config.yaml
model: "image captioner"
dataset: "photos with spoken descriptions (Open Images, Localized Narratives)"
train_examples: 203450
image_size: 64
crop_scale_min: 1
horizontal_flip: true
translate: 0.12
rotation_deg: 10
color_jitter: 0.1
tokenizer: "word"
vocab_size: 4585
encoder_arch: "efficientnet"
encoder_norm: "batchnorm"
encoder_activation: "hardswish"
encoder_channel_attention: "se"
encoder_drop_path: 0.2
encoder_depths: [5, 5, 5]
encoder_kernel_size: 5
encoder_stem: "deep"
encoder_expansion: 6
encoder_widths: [40, 64, 120]
fusion: "cross_attention"
decoder_width: 192
decoder_layers: 6
decoder_norm: "rmsnorm"
decoder_norm_position: "pre"
decoder_activation: "relu"
decoder_mlp_ratio: 6
decoder_head_dim: 48
decoder_fused_qkv: false
decoder_bias: "none"
decoder_qk_norm: false
decoder_parallel_block: true
decoder_inner_norm: false
decoder_positions: "learned"
decoder_cross_attention_every: 1
decoder_tie_embeddings: true
init: "orthogonal"
residual_init: "zero_last"
optimizer: "muon"
muon_scale: "match_rms_adamw"
lr: 0.0032
momentum: 0.95
nesterov: true
orthogonalizer: "newton_schulz_5"
adamw_lr_other_params: 0.001
grad_clip: 0.5
cautious_weight_decay: true
ema_decay: 0.99
steps: 7600
batch_size: 256
epochs: 9.6
lr_schedule: "wsd"
decay_fraction: 0.4
final_lr_fraction: 0.1
warmup_steps: 380
weight_decay: 0.2
adamw_weight_decay_other_params: 0
Rows from block 3 of the text decoder, named by matrix and row number. Rows with one number belong to one neuron. Each number is 128 + 24 x the weight over its row's rms, rounded and kept within 0 to 255. All counts start at 0. Numbers have three digits each. After the name is the row's rms in percent of the matrix's.
# fc1: MLP up (decoder.blocks.3.mlp.fc1.weight, 1152x192), inputs 0-38
# fc2: MLP down (decoder.blocks.3.mlp.fc2.weight, 192x1152, transposed), outputs 0-38
fc1.739 101:115122122137102137127145092150146191105164101110119128129102118135155108106127154124145117099149077122066106119148152
fc1.740 099:160162110132141113142142157160115115111133128094107114138121132157134124106130126121116111160147150111135139112102126
fc1.741 093:143115130085156149123061155136139116122125130109085136164115098135131136115128144118134089094151110122139128135137130
fc1.742 106:116151121136122139131122141191100120107144100115136108132152111112145141135126183113141109124129121112103170074117151
fc1.743 115:125072131126175129092165155133128141136081142147124142095170123127140143133124107176123130083106134128141102084194164
fc1.744 097:113134131109078136144094172154143113120092156157143139094102075077154121163095094110148174127129161137121139096141091
fc1.745 118:091111114146154166168093119146139107120146145133121128128130137132099152118139123134119062097134165103126132090125108
fc1.746 107:165128115165080140125128151102102116118101131120146122155082198110090143152151117132090147126139174124139158127136128
fc1.747 094:128132131130133135138141147157166136123114132137120145124100134126146087131136125108135161143096122118180109098157089
fc1.748 105:127169136105104118168120150143134136103076161141135157166104079128133160122166148140170109133131180100124166158085147
fc1.749 099:114107135123165131086180103116130136129115074159158077140097121111116113131117129100132115110157136093116094158071126
fc1.750 110:114155142166150103120154152127125138144129127116115146125093123103126108166131143140151175132145114160138161117133148
fc1.751 096:113132132167142101138182109111135085144121105179110134146164093103116109097148118143172139155131117128179149117139149
fc1.752 111:078084105138125161128115157132105105149161155140058133151133120127157116122134164139121124135142163148143142062168126
fc1.753 087:141155089138164137114105137159117100165151159160135124149167101128149128149093143135149139122110134074151150173126127
fc1.754 088:155148143099073136144149143202114112146157097161102154135130155140158135102113141110075168097129089156096140157115179
fc1.755 101:132135162135081159135128148114167115092112145113153116159108125161111135147147133158116134137142157135140141121128158
fc1.756 097:114120102119127112069118127106102113107150160131133106167146141113128142072102122109126173139141133134119124155141155
fc1.757 109:103102142098117135140115099138156111138135109154152115131141172136114101154142086105178131146160124152131165163133135
fc1.758 108:114089145135097091131091102114124113138127127128127127093093150108154115145161129177109132158124084075114140129125152
fc1.759 098:155097141093132138087140139136118138096089132141151106134132163151125133106137120128103153124128125175147136117114150
fc1.760 111:116153100168143107114125081073131118146119140109137171162114137128107106122146141100134126123117111098167112120100156
fc1.761 099:167130132141160103075168137129118130098163122136110116108117163112130138144121150132191124076127095125110158132101117
fc1.762 101:182129107089107098132145149130104136063137091099108124145115136154151145145138166096161096134137132076107162091119130
fc1.763 099:114106158099093146128101110135128151116118136134131102146125156144147145123131137091109106070126136127110129114157099
fc1.764 119:122149167131190078147138113141121094157115096142167152103113105136119153158146142109111158107135177136133130107104140
fc1.765 102:105156144166124144168147155124122060139101095132124165096095107168093159111146126130098111136126108110129148097163153
fc1.766 099:125139130130158129142113128135100146135120117114097156107135176126161130112098136147133096136123136093120113126074150
fc1.767 093:142141128135125157117117113147095151123121108151140130146146121147133123060132164111152100103130110073119111123128155
fc1.768 105:111116142148163154106155133114139121189105128160140115133104101132086115128161102170122076127127098137090100148118140
fc1.769 094:090170090140176099142129118137122124169148158129160098117109162148159127148135098161157100173141173145094122164090165
fc1.770 096:044077145128120105162132142119058166117127077112104097124170119142201137130157133092155183145149098134145146141122138
fc1.771 097:086119122066100105155098079135113153157139161104137127135097120143152140134152134088118126121137088086124131144153142
fc1.772 089:109104154114139177099106119128125095133144169110126138142152144128165124110138146140113116133163144118105162132107142
fc1.773 089:195150167132085113135150119183113143155123088121112111126131134080177148120172138122133164119130155119170139171092171
fc1.774 099:095135135121130083089138143103158152091148148139122112130084130139093102137148139073116106126142070115132121119131072
fc1.775 090:109154129113148198159129163162151099130123127116150177132094102124143093094087119120121103159155123128174139120158148
fc1.776 098:120185192108116108141150151109132084140122130115141110114091155145160154104131119149134141089159077119166114121115168
fc1.777 096:104133137158090109151149169126119135128124100118150123109121115132147172134113133091122109160119128063141113144138139
fc1.778 091:163136162121118132116127130135133151121110158121147147129103147141142133121126120143092183082118125142132152110146127
fc1.779 098:110100126119115132142179113158098115118138140145142115160149107144089119127116132146141167157131104119139150162133138
fc1.780 104:116153152119143143131106121064126096122090120096151126094142176155125081116124079140136147094173128135115145122142169
fc1.781 085:124151114113104078145120102109094129121161086119150092104116118113087120163146119135161116109151138118083103105113117
fc1.782 103:127146169108129166097137139143101101118118117156118164152114128147136107147167150146128138103119085113100126141066144
fc1.783 104:089113171140175161118147095145114085141110121128145093143118145091116141142169126119127117145136122165101112125143184
fc1.784 104:151092145103086098149200117147160147083122153165133121131150168121152127155127127166123154076149125148133145116170127
fc1.785 093:150148132142156088130129098127152162165094118173130107153090102120182150141139148101128107137156135102127123143122111
fc1.786 111:143120105069151186137127114124113150117149139072113137137127121132133139143110110118143124155109105152114145118128124
fc1.787 104:117148158110088117128107149154140163158123154118127104158091216104083154124152106121108108153107165140175108145153135
fc1.788 099:147149164155116088159121170174131145119109130099098143094146145154132142114127135120096081129116132060126120128165125
fc1.789 099:114126124105111138151152120127132158127124130099118163136153154130144119131116147150127191154104138143164124122093135
fc1.790 102:135109125142143140111119142169180144169156080096111123133159132128136148120121127141099118112135118170128136062133161
fc1.791 111:141125149106142125119180114130096080117139099169158082125135109144143116124154131151125123130110141116089149170143118
fc1.792 091:087158147119117158110160113153135119133136093105149126155120136112145141148138092154105153147135106100122138145110062
fc1.793 098:139141150074119165109105139108113145106151080123130104123168109125105161129145148098131138120153144147152143131088133
fc1.794 097:138115114163105141172172141096106113119165139145124128114097155139171165135130151087160107136122130107107138102146153
fc1.795 098:101127105111076168098123140147161143125133135165140138124116113133149055102123103109134113134132139133102166127122146
fc1.796 104:108116100096140105127116102149112164128111096144142130143082084116091137117131159101097120106120128139123141121167127
fc1.797 094:104152145111118094143100114175068143174142133121099122095108134131144099111179147179095093144121115104097110122123090
fc1.798 110:091115155137147101161090151151107125123121100151138163140121133139102138141108127138164129162110129131136095140090168
fc1.799 097:116159152103146163119128131128124136126145106132143150144163149134101091132122124106123118070137174137159153176133089
fc1.800 100:099123128142140106131140125103131179112132146106105101148150161118149123137190161124102157111129136112138175152151091
fc1.801 094:139122095116153114158114107156095148147114138141114133076150094120118167127129108109139105124146112150136157145073143
fc1.802 098:120121132137158111108118125146141104139115127175145093121110078125135081168071121135129116151130145129113150125114120
fc1.803 094:088127130150084123126150139127139107073123122169113069121093148123127095109098116149106147143100167065118105137118105
fc1.804 098:134117109126109100120137131125147135076138117133084114122140102134141137106102157104106154119142117130122176134157141
fc1.805 101:106142145117122092157103124128140149121136115110095100115090112108116149125184105161134130087140137130161126130123119
fc1.806 097:134094151135110133140149155146117095133111110113120077128136131167100150117107114083109090139180127160163154133118141
fc1.807 089:123165148112104093112149124121106155117137126105141154107118105132114099121099120132167133150144115086095132135097149
fc1.808 098:132121156131154090151132120127116147131117110174150148156125083111159163110158138137139173116150192154118167090136136
fc1.809 097:168137119140164092143130117121109149123118134165138129084123177128174137182133167121157137120131182091133144163059139
fc1.810 100:128154148138154123130153103123125133160117133111118163145120144151179115138160135172134092091126168154101117131124110
fc1.811 098:140142127132093149144124137151101143101119123168146167160129137183118153101129140166111086122145097119090171153151143
fc1.812 093:122113104109178127122130082137124126179131093132099134154129159117168141108136103159120157102132119146136143124137149
fc1.813 093:134113138150081148141095139120112098123135109117126120092156145114084105138108119148159128138118142149114120119106132
fc1.814 105:094104136115130126133127097113098140128123128180146132121159143127095110088091126172135125157119137147135155105144122
fc1.815 117:109151149112139154117163124087148129129098120154154142139112114143155136150093124110163116096121138158119087146132148
fc1.816 103:137141144101153151176151116150130177123107114117092123139134148114124110134134128111140117119158169098157152168109162
fc1.817 088:161108128073170127128118083095109140172088132115111125110113115144145147121128100176123137139104134119067126113151121
fc1.818 098:091161111084153098159136105099153167132125154149109114114123105114130115135123150119092127137196088172134183141104128
fc1.819 102:131132108134116179141105127138152112126156120104101137153161127127103126136211143153126125114145111135144153114115187
fc1.820 105:131082127104103130118129115110117096125104141150098125140131113128112118125128135161123110150098150106127125133159075
fc1.821 099:115106153122120140106160113107149129139139154146155137155079191133164122105168115146078092107129141188102124163136133
fc1.822 117:141156134101160118137134117126102122123125133139119132109127115119159130062140112116094160175118121153109185148123159
fc1.823 093:106114146181175122113161095129182116177107096120126114147081147115156121101130099142098133099117116151158141105117132
fc1.824 101:142142114116117161143116141157176115091120128103129119127155124110136125108109135122164081110092150126132134108194166
fc1.825 092:139132099122100116140150118137136136131117182146104141096158124083166144149163133122186130063140139104185154145167141
fc1.826 102:088156111109081097136112125137155153125143130152156093124130136106106142096110101130094124085129129127131124137120157
fc1.827 097:153136110117145148154097145106109177163125140090157096102131133127144147116147148116143130122120122084090113130117132
fc1.828 106:160142153157119133114146146138148114100120134138141118123133185139134148070165092085125116150132137107112124121167133
fc1.829 098:084144163098135104106142125105100146117144138097123100121138120102136117143118119095141116108132112119135133131133150
fc1.830 088:111111088116106155184113081163147101103126172123165191096142102115133076158155101116092127109124078108163132103123113
fc1.831 099:097095128120125097117118126192152147163137090180102110099105112117150162151103136080117155131148122105110125144155153
fc1.832 101:110110139131103137065120142139087166119136113120127152156089133112130152143119140122151137119127124137123153106144169
fc1.833 104:107160122102121144125140102161171124115158112105113132087132053151127132115172077143160130108151126134111146114115172
fc1.834 101:159152165147128100128132175074170099111141163114121136120145147131136106156114164135163134174138162093097138124149117
fc1.835 104:125151145160120138147159161106152112114112139092156150102093112161134112118126161112137160110128152163169111095106131
fc1.836 102:121103146150127133139170097155119159132111141075163146124147086163100144075102154100108142122178124154145150113140140
fc1.837 092:108085101087140129097124102141131123149169136119118124117122163093122148140147151124195098126111109122131147140086149
fc1.838 091:099132123146118103134147099100107168145143089110131195133121124101102139153149111119150161156136133130124109143142095
fc1.839 098:124185106138137122133085141133079152154058110143157159124121114135139176086118132128113111117101178093110133132134105
fc1.840 104:150142121133114148154140101126118119102138100120136129114145129112170128145148107115119124133121100118163139148107125
fc1.841 106:170121177126112180145136111146147107111134105126182132137116122115133113120157156092126123132126156092100154142175130
fc1.842 096:143122122107150100153190156151104101143095119162145136107160143142111129106163089148118147143095066150147135115136092
fc1.843 106:110095136138146110125128155136143171175174091153155136139112103129146158113142118149148103098173119137111112158126137
fc1.844 090:104142109105092092148096070164088138145136130139146114134130131186129116106140148125149142107119151083123140122094117
fc1.845 104:133140180140105115135093155159171120097115137102106088109145152134156150139079157090119085081142145120097169151123104
fc1.846 099:107120135141151173187103146136128138122081118117137116138114106109153117133118121107168148147152124158109100118124131
fc1.847 094:167149144122159116136137099101103134148134084168105113146113138123112110169083091135157116142109159162112132094161100
fc1.848 097:130168134114137162115086116144111115112101156091109150116110145165124162163132121170123139166100143138189088146115126
fc1.849 099:131115128123158122085125174171166125128110147160088098102129126145158138125136123116134116123125150156145144134115127
fc1.850 107:148146123136085126111143108177117174105154174126108084167144097128109098144115139138155131127133114151136115116132158
fc1.851 090:145075164113119091107140134090111168132128163104154125094144104157119106158140144081177121139141151116160102115087136
fc1.852 086:197120086152177141120112121111114155106096090107151081160131115133138177147111114121179141093131132116138112131103110
fc1.853 102:099098124150169121147105144193090095163139091121125092138141086092089129093135130136150133088144141105129121116140143
fc1.854 099:124168160146114123148087143166101102131158112135141102178145132128121129194142125102150128167146121152125125151122118
fc1.855 103:111121135138143135108122135154128084140156071105131184100128113082126141135112137115130133112092104156103148170082161
fc1.856 099:104140120130126127188140162160100154105086130152125119092113144144132126138102132135130176134117157125126139117113126
fc1.857 106:117162128098083143114107089099182107129128112114111143133124086122114137169054173143113139107113109092127132127127138
fc1.858 098:106100118097088099081147107175127141112121132148088115141114124120132116112154147079126124110145116162070119109115098
fc1.859 098:155141141143114158117181123145153152114148113099142103178129137134132134155126137141126056093097123132118143109144130
fc1.860 107:136124174101101119159146096128099138149122107141151115111137138143099096138129160155114123117147107106108106189140101
fc1.861 090:157143145106124112137139150175139131142095091133113115159160122107148143113123090170125099133117158176131123061114121
fc1.862 101:149117094133106128125139107119135187116112103089158081126188130130168128122098157126116153128151108146090120108168157
fc1.863 105:089196157097132142117122118137095152135180118140150135152148127161105102133152123149106138173059146104129164111138170
fc1.864 110:117128107126081168058131167100171157140148144097102104140119171109119104140104136112106148134156128141092136091107094
fc1.865 096:143129167096132141080193137108138129119178091129133150122176136148107176112123127149107083133148162153075114154118130
fc1.866 104:130137089162085170132129126112128146125148087137124091166117139139155101110143137123139176107143094109106162117144162
fc1.867 092:141170099161106144166165136117122126114130152121082133125128096129163140113104129097117121163105108098107171097125134
fc1.868 153:119111138103096124139148148135120125106157103125146131140130155144125139109100142104192126139142204101099134090113116
fc1.869 092:150158169096155098117107163117109108094158105111123081128177149136115090092090131105149128108109150141125132106108101
fc1.870 101:155108143140121150112117153092161126126135129178138128167099164165191190147106117109163118121110108137150107108154124
fc1.871 092:111125116153140131119151129147117093145161172141139078127124119050115122093117175086114148099101129119127164081146114
fc1.872 097:149123123133126138134162121158153161111134131112161059146139122128151127127123097126157135134116095131101127115098142
fc1.873 099:106155116133084126115142133115123151133119159121122108143153098106154109179149143141154091100157173159169181123149116
fc1.874 103:106120135116143109091110110143131051137118099176140120130124105130137130139145125129166136133139130131124157048092121
fc1.875 095:114146146140151141136164124119135127132127143178136137125162137182114101141145154129118103165111101093116148101120103
fc1.876 099:187126152125155131128132136128170151161133153090128136106135142094136080103110125081164096101166127092106089145121086
fc1.877 126:111115137134138148165119117071122125102105140133218135114120125133141119126161127106128147137150138143130144100159121
fc1.878 115:106126128139098109136114128083127143146116099132140120177108145088111177106086095102174141178123130071133130122119114
fc2.739 105:129169103172151150149107147098131087133096106114146106123133141108140100155124153095154116174137141128145113174126129
fc2.740 101:138095125135144162136115137132155112154105116104193111131147149138137125103122136125109109133127166111135101109135138
fc2.741 087:166129121130122117122153135119111177104082137157130106125111155104083129158149163084141131155114133110144126102117145
fc2.742 125:104122161074101169126134141103122121161126139158175117137114134120133156109116154124107117116092148163135148101113130
fc2.743 113:108083131122118107148157133099112143103086137114117130149104116165123094165129127111143134173149152148201127139127117
fc2.744 103:146121087112133132169154120069117118105074087111181115135142162149103143139081093144119120090131123110122140115137102
fc2.745 139:180076117091093125168127100167111134114126149127138157106146138112122125138101151151130118121118144091143156146102095
fc2.746 102:117089121117147094121077165152112144135062186125098117126121094079118113091107118135138119091109124141111114160093180
fc2.747 099:072119123120065114147153146121152160122102107141111131114143083129077096114124115156126127133100127111136139134143187
fc2.748 102:158101170110129154137155151104092107133051143096125131093130119116114148123104117134073151105097101110157101160110132
fc2.749 111:153153119139095125125130147139146142131080111114124077158171167149094123112145108121132139125156130146134131119125126
fc2.750 099:166119151115153109107081138129129146135110133158095102136124120114152146107130126168105154114160142100103149075153101
fc2.751 100:186149125099163151118104132153064177130120159180086110129222130115133181121133155133083124122099127113149123136112123
fc2.752 110:160164146147133112151105105149138142134116124100104128112101134104099128134108100173128149098118109108138096134144179
fc2.753 092:118124130134125161149106128073122119148120100102125152146137093140105122130183084143138115087126129126103135098098127
fc2.754 091:063139136151156129148120123105157082073116179103114101147109143124144092110137132128146094072140120079116095135134150
fc2.755 102:131156118143115096123142133131117135160130077107133102124119131162131093087086142122122115138144123141133117196109162
fc2.756 103:109136088128112162147126156189139100142145129107141151122129138141157100147160133156149131126136113156168172129132096
fc2.757 103:094142114082162128116088150159147103098122105166175112125143170129117154096120115133121124127147113113159103138136094
fc2.758 119:138088082129113180117104136108139107109106149093117130138113086145115111126150113150110165135124164130161106135144136
fc2.759 102:092096151115133125095120111162133079168108162094111143122106151122118078118123118112143129167138165091168140144085213
fc2.760 105:114167146143098130123131098163126148145087114140123157120136135145159105152126115137157084138117142125068168119162155
fc2.761 099:168134144117113146124103161125133131114140150132127102135120106105161112144138160095130148114092136128123132169125067
fc2.762 097:105133082148134126111155112119137139129069160133121170101119115145169087105168092121129115126121150100165083115127101
fc2.763 094:114136145102136145136149053124095113121102087130110139133101096120141136133089151132130140154146134111086140129139148
fc2.764 123:136130112142162131134095140144138130121080132075104150135148126108152127152147172135123142109130097128161157117124143
fc2.765 098:101113130136141121123107159158083140117154138178083125141129150140160122128165138114156117107042127109179114135078157
fc2.766 096:141113117126113108116126132140115138074121165128129150136107099133130122113152144061097170126097119093148152153151119
fc2.767 097:171088101144176093142118114134137103159145136147089125161119122119096133096140142119085137147114106132116139126100098
fc2.768 111:104157161103105130159151158148106108126101131128119126143137074096114091130154108110119097173135112139115150146121142
fc2.769 095:119068123120113124086115141144141142143116119176099138134119147135119135124126121159147137107119139169103160106062109
fc2.770 102:136144157112148124136130095097145142126106184103128139144076133124112095095177113146144108164121158076125102138132103
fc2.771 093:139108114158189154150140139126092074150116129137141114116138095126158104118140106114137111118136126107124091112125139
fc2.772 090:097137134110104118115159122116159142125123121102130114181148102111090101107080138154077102117116100092150143157161132
fc2.773 082:116079149108099110106111159105124136146132117113142137150132152175185114111094100115170146128126139117142089140144089
fc2.774 088:119101140134142139133151148115096145122110135134138074127169100135142183114127107120142161118085122101131165137177145
fc2.775 110:145170120110116129135092112086104060123125112089126155143136136156081090145131137142123168175161123089138107147127122
fc2.776 102:132133065136143109150103133134110133132132111123150117167184094148114107154116098119137162163106134118119142130088086
fc2.777 093:125106135155109118117160130098165140141142140128123088128125132112152160139119148175144113079133104115106082125112125
fc2.778 092:123142121106138169088145128134135154169149128142121188123115101119154175114127129139128126104126076127130062125106099
fc2.779 098:124126117172105157100120112104133144120081155163172109101103108079112166125097170205085143148104119126110141178142097
fc2.780 100:149071155171097128160109158119157134107067128115146121159142123145135133108116113122127132117131124135156155113130134
fc2.781 081:127148136105088130131118124118115176162100151113121124079093148133153086128197146152091137128114110143117138131136125
fc2.782 099:142128092160151163155089162125128107158132102108114146131180154098150093111132131120130125161111142129146213110120126
fc2.783 107:129124117101143096135114145111140121093130151121132097151183102150135122154086156102112135125111140110108097083106122
fc2.784 094:129153137120149190120097138116116108159122149161107112048097135127122134139148105107149133152121103138099129110111094
fc2.785 095:121071134151132081162166161156163120130104088156140122145159128115087182161115134121149084124109142132168132130126113
fc2.786 099:104144114125117132124147139096184112084178100152137124123121136143142109178151145146122158093149100079167105103120112
fc2.787 101:195145113152124165154141100160149121130121145102107136124141111109158147161117176145101096121112121145133111116119085
fc2.788 099:099110103136105115160120148154098113153142143144155113147169122120159148154124077102148157096149116136133119144128103
fc2.789 095:078177116102151102117104118131090133117108089110103103111135158135118143168144128080132105094164114129107144162157115
fc2.790 102:095088131104083121147128147105161135139120131125150142142142110163151152137103104128111133129163158148166077128141107
fc2.791 118:127153095182119126126078111097117093100142146104118110145110128105120148074147109088103122154138129129173105141098151
fc2.792 093:139123124152128157163160141158167133124128100157094118076144140104105134123138142062142147120159128109169097107147096
fc2.793 114:154101131130128150166134128158124165141107164175143174141094123135126150149089135118099116109101140136141113118109112
fc2.794 094:179118077132122088131145125101117133089087089111124146100163147108112139098130077155166108123135119113141125114160172
fc2.795 095:102160120180132132164134117128134122134148124143106101135155140124090131181098153175146135144104116120148106091136144
fc2.796 105:106131111117118106144158092108176104142109148076102134129118139126159137145115116118150147096111138106136131139131103
fc2.797 099:130123115160134123148117150136121160118090135090157160153154134137154165101134123175110093113116139136131130124098094
fc2.798 114:163065134151137115136134110119164141153156137168119098169133121103149136091141107142143133105126127118151126148080126
fc2.799 103:118104121180109139116138112132144109122140144110122113118122139139114121138131082128118076143093117128145115134115120
fc2.800 108:090150045183135138153121105121168141132141127134100131096169130124078120097139140141096132133110123131067111157153103
fc2.801 099:124116127163110110125164140101139114064087139129133131100123132110096162134111099119160155140121149125108115090126114
fc2.802 107:145117111168147158154157119118139110101120111142124141125119113138094102120131185112060138137125162101125182110139185
fc2.803 091:143152099135132122126144124140103110108105144134118167130148141131110159146155165155135109087126137148114119117160144
fc2.804 094:093145121172108142103124150128101080124138109076153147124122125088130112119119123127153140129099166130131106196110093
fc2.805 109:146115087162147148116148093133136109124133124112126104142135128072127141154143163104134124081145139135114122099151112
fc2.806 099:116145115164088129162108102113108163140139129150130192120115151146124103137143139132139137154108126145120115180138105
fc2.807 087:107102104137113147133140141102147150086100074146127159120125076107149130105138130147169088137132127161095156144144133
fc2.808 103:146155158135166131139147090098152127131154138089109119115134129102147166129159124151140109104157156105150097151157157
fc2.809 095:090152146132121127117121140115167142098156144125077136121135112077120148118155129171086172156109126099099110138113114
fc2.810 095:089114136119101093110099113116110164139092096164123137134164136093099132102102154118086141113098152114110131115132117
fc2.811 098:125122098104121134141094172127145122128124127109123081122174132115148144154145112105174180142167102165090122132113115
fc2.812 105:126131136135127123159153116125084131116098140114154129121133135099117132108148069123130123138121110095099158140128151
fc2.813 091:134138123145138161133099093110133118116112133137136143135100124148132162127122146109159131165133115139164107102090119
fc2.814 098:161155125074143139167084134114146127126177115116128123143122129125148144174128119136088110176092137123139117110138130
fc2.815 111:137091105161150106124145117105112159124106102133147119109144128160130135139110153089129148138083169114148098125089094
fc2.816 097:162107133113097116128117142130114117129103120153152135147115159139093153109131104153142144126121133106116110112145123
fc2.817 079:127116139137129160165115148153126127189109170150135106147148121176108163091128147106152130138100138118157131126098162
fc2.818 097:102121075143131154168164127127140113109123118110082163128139136115071113122133120094141152133121104127145167112107148
fc2.819 102:164138085125119136131102155124136086107084119116139106123144126148144098137092130094105160134065153102197127127123124
fc2.820 107:153114132178180144152110125168101122146124187135102103084144101122133150125127125111145146089121147193161148127127162
fc2.821 094:131121118142142134101100130099084106163098109112103102173148054131123103099134095122208207090165129100134132141109132
fc2.822 123:157138110163139126156141093122106134128117096174099124146149154178139132133154098157156120136117101144141172096166169
fc2.823 093:139139139106096200137148124139093132133105082104149136168150127123160102074164124099129168133126162115133145132099137
fc2.824 100:090161098137169127134090132116127120113127150168131092091088133163135145144124132131106125084120098101101090142096128
fc2.825 087:129119124102140142115117133077159100149147126124162185122138139113146130100139115124149161153114101140120122145110129
fc2.826 110:168143074146157119139099112113115178124132127112120127105091156152164086142137131132118130135132077126127084135168137
fc2.827 096:138144150117127099140135154116105107127111080137127110158096138099068091080130171131128101079093141144160116125130117
fc2.828 100:141175117110118133144131102134158165128127117135127120154123061137153144104107140156139113133138122113155066137103132
fc2.829 100:120101121144118099134155142129147140145125139133187139100129096149117103094132099103115133132101218084082139120123128
fc2.830 087:114114115148145147157129139105113111077147118167157095092081123093130152129044133111140141123147129149136091094127127
fc2.831 096:145135118117101157160082136102153163132142144145109153190118146165180116069151132137117122093142141133138142087095156
fc2.832 100:124138169111138122142153157143133138128133116130134098120133118107096119142136154110132141109123134152129108098078146
fc2.833 109:136155140125140119121142145106099118183118115148124136090120147139103143116102192116160144121155117127111137115114117
fc2.834 095:112128193093142138121127138151118160126114158144144108129133112138196128103146127159094089125127118083132118083086113
fc2.835 100:175119128134079138166100099113128172140152079156128084139159149145117089167142121135108112136163147090147118101115140
fc2.836 096:135103133110166101110153129182095169121166149130105110099125133095143112139126133134139134142141130139106087128147138
fc2.837 089:135179107085131172154109131108117154149118123137148133164145164152148123118137080127122144126122094100159090160140141
fc2.838 091:107111131184109121140099124117123124096119134127116147111135138147149097191176124140138139109134117092122093126118174
fc2.839 087:123115130124152164135131129085118185090120141154152107129128083161125083121116180095155080132156101157109089156131154
fc2.840 100:152115139180158144150109153095130105139122139129093126086152129159109120142116127129166107111127123171105121116162131
fc2.841 098:109121113158110113119169127083085108133151118124157109108121128140106141130116081119155148145187141179114103086154139
fc2.842 096:152160123103087082156113082099099125140134114098123136138097143167135132141138137156113109125069136167180113115146143
fc2.843 104:145116115121104108116124129133098115116118117135113110147148114136097140146137154090101150158134142121167114127118130
fc2.844 084:141137133140156139116169150095161096102144099081104090114142140164123116161115126127154087096118145107129125122121146
fc2.845 104:141155131150131123127119119155102157137111132123124117166138137161094126117141135185116123140114137159144108138142114
fc2.846 099:133113116177134156083125109060118113146121132167096155148090139115133107139159139146129142097109130150156147127089134
fc2.847 087:137123123115124099139104144136171091149115126125159141120163111102127075097127100124097156097110148136102147153117086
fc2.848 100:119104121118142110142133106127125168124116095122115115129100155118123106104116165169160143150153121162103152123143120
fc2.849 097:156137092128121126139136124124117153146106122133114144103101132098119090129104143124134125144126153072114192158130091
fc2.850 105:142118147122144123139093147096063101122114123094106135159122117146055138128155077167136156126152139159090131120129145
fc2.851 097:146158160104093135173114103138124121103135114084166133114124141142167148096132169134128161135129110115102160131160152
fc2.852 085:107096163146119116120110128092108089128095154120142132087125134131111139178153142103106150142078144080127111132136129
fc2.853 106:165183161156123135118150120117132140137155136120054133110098136141131155169128138094106133096110101148169123125092122
fc2.854 101:118096103161120111181067125095133101109171130146143094127082159120125149079172154113139137128124120156121093146130093
fc2.855 104:129135147112140127165123128131143132108090165103123134108130133139145152151172154067162121124147150130135128140143151
fc2.856 093:135126119149137155109106137163135122121114119139088150111111106119172134137134130143117108168121109145132055108159106
fc2.857 116:086138165102135097109149156131153119116123099130089104119129126108132145108117191113142101215116121077144076123130105
fc2.858 099:129120076126080159133165131106146148084169108129130113096131123160171146138085136106112113130150119107126113139129140
fc2.859 096:156120148141101108136126129107080130170088121071124146132117126118138125122124176086091163067124143101106120121123090
fc2.860 104:097106119109127134174145140105115102104125116107116095187151094111149103083108078098144164093149128109152138153147161
fc2.861 088:143115111138101128120132117111100139088143140087140129113103134162125123133130073096112106124154130127134140121097123
fc2.862 105:101086115120085136141165134135141109138132125134124147103093123130127107144153121127135096156109116148112084144110179
fc2.863 096:151133129136108106099138084127138120130112098080105136121200119127146136122129102125114116115158161153139104108090124
fc2.864 106:107158185135126146125129161192153068109131126142122150132120090115140176129178109067140113138138162141127111129115154
fc2.865 087:116135136162137114090133119139129121102116096102132088167121127116139134156079138159128122118109120104149125157117135
fc2.866 108:162112118054095145135146123123071125133137122112121155141130196137149168103151119208144048122153164113135127141140142
fc2.867 090:111127125151138125136129136099148111178153141172158088125179156141142126123125119116150164137109177113131115147126117
fc2.868 189:151132113115161126119123139105144103115137109154151150170157126157096074113142133147170119173140148183101090122120127
fc2.869 093:114137120170148140120169117175105145116109090126165177139105123134162120139130102142077147138140098147130153131157184
fc2.870 099:122153161128133149101151114118127145143061124136171168153113119119102114100125133126153104154120083124140112124146134
fc2.871 088:159120120119116131122116128171059080113098135119122112132179106150126183119109119136181121162130146150136137141124135
fc2.872 090:166154161155114138143098108112105105147141120160171139137128142123138143160137108109112112086126135136102180152100136
fc2.873 097:133149100160178127116132079086145119120130133155136118106108181091121128066099132124185157149137106101108101175164162
fc2.874 101:092132119150126130117125167108127136132118146095085105124113109107124114141133116135130113138135153086182119148118081
fc2.875 098:118144106121084118190118154117119122140141137147077114102156118141124131126136129147130127139129093105095108150119144
fc2.876 098:150147131136127129101100132080134146093126118129123114089167092159133182163132094097087141102107133109129118128144197
fc2.877 147:160125126190133131128177113139122128123095188095183126122139095097126124137124103115107112112111080126073120130107147
fc2.878 127:150060108173092150110150127212096105148128177121107105116135147143115107147145146133098112137155143135079096169139091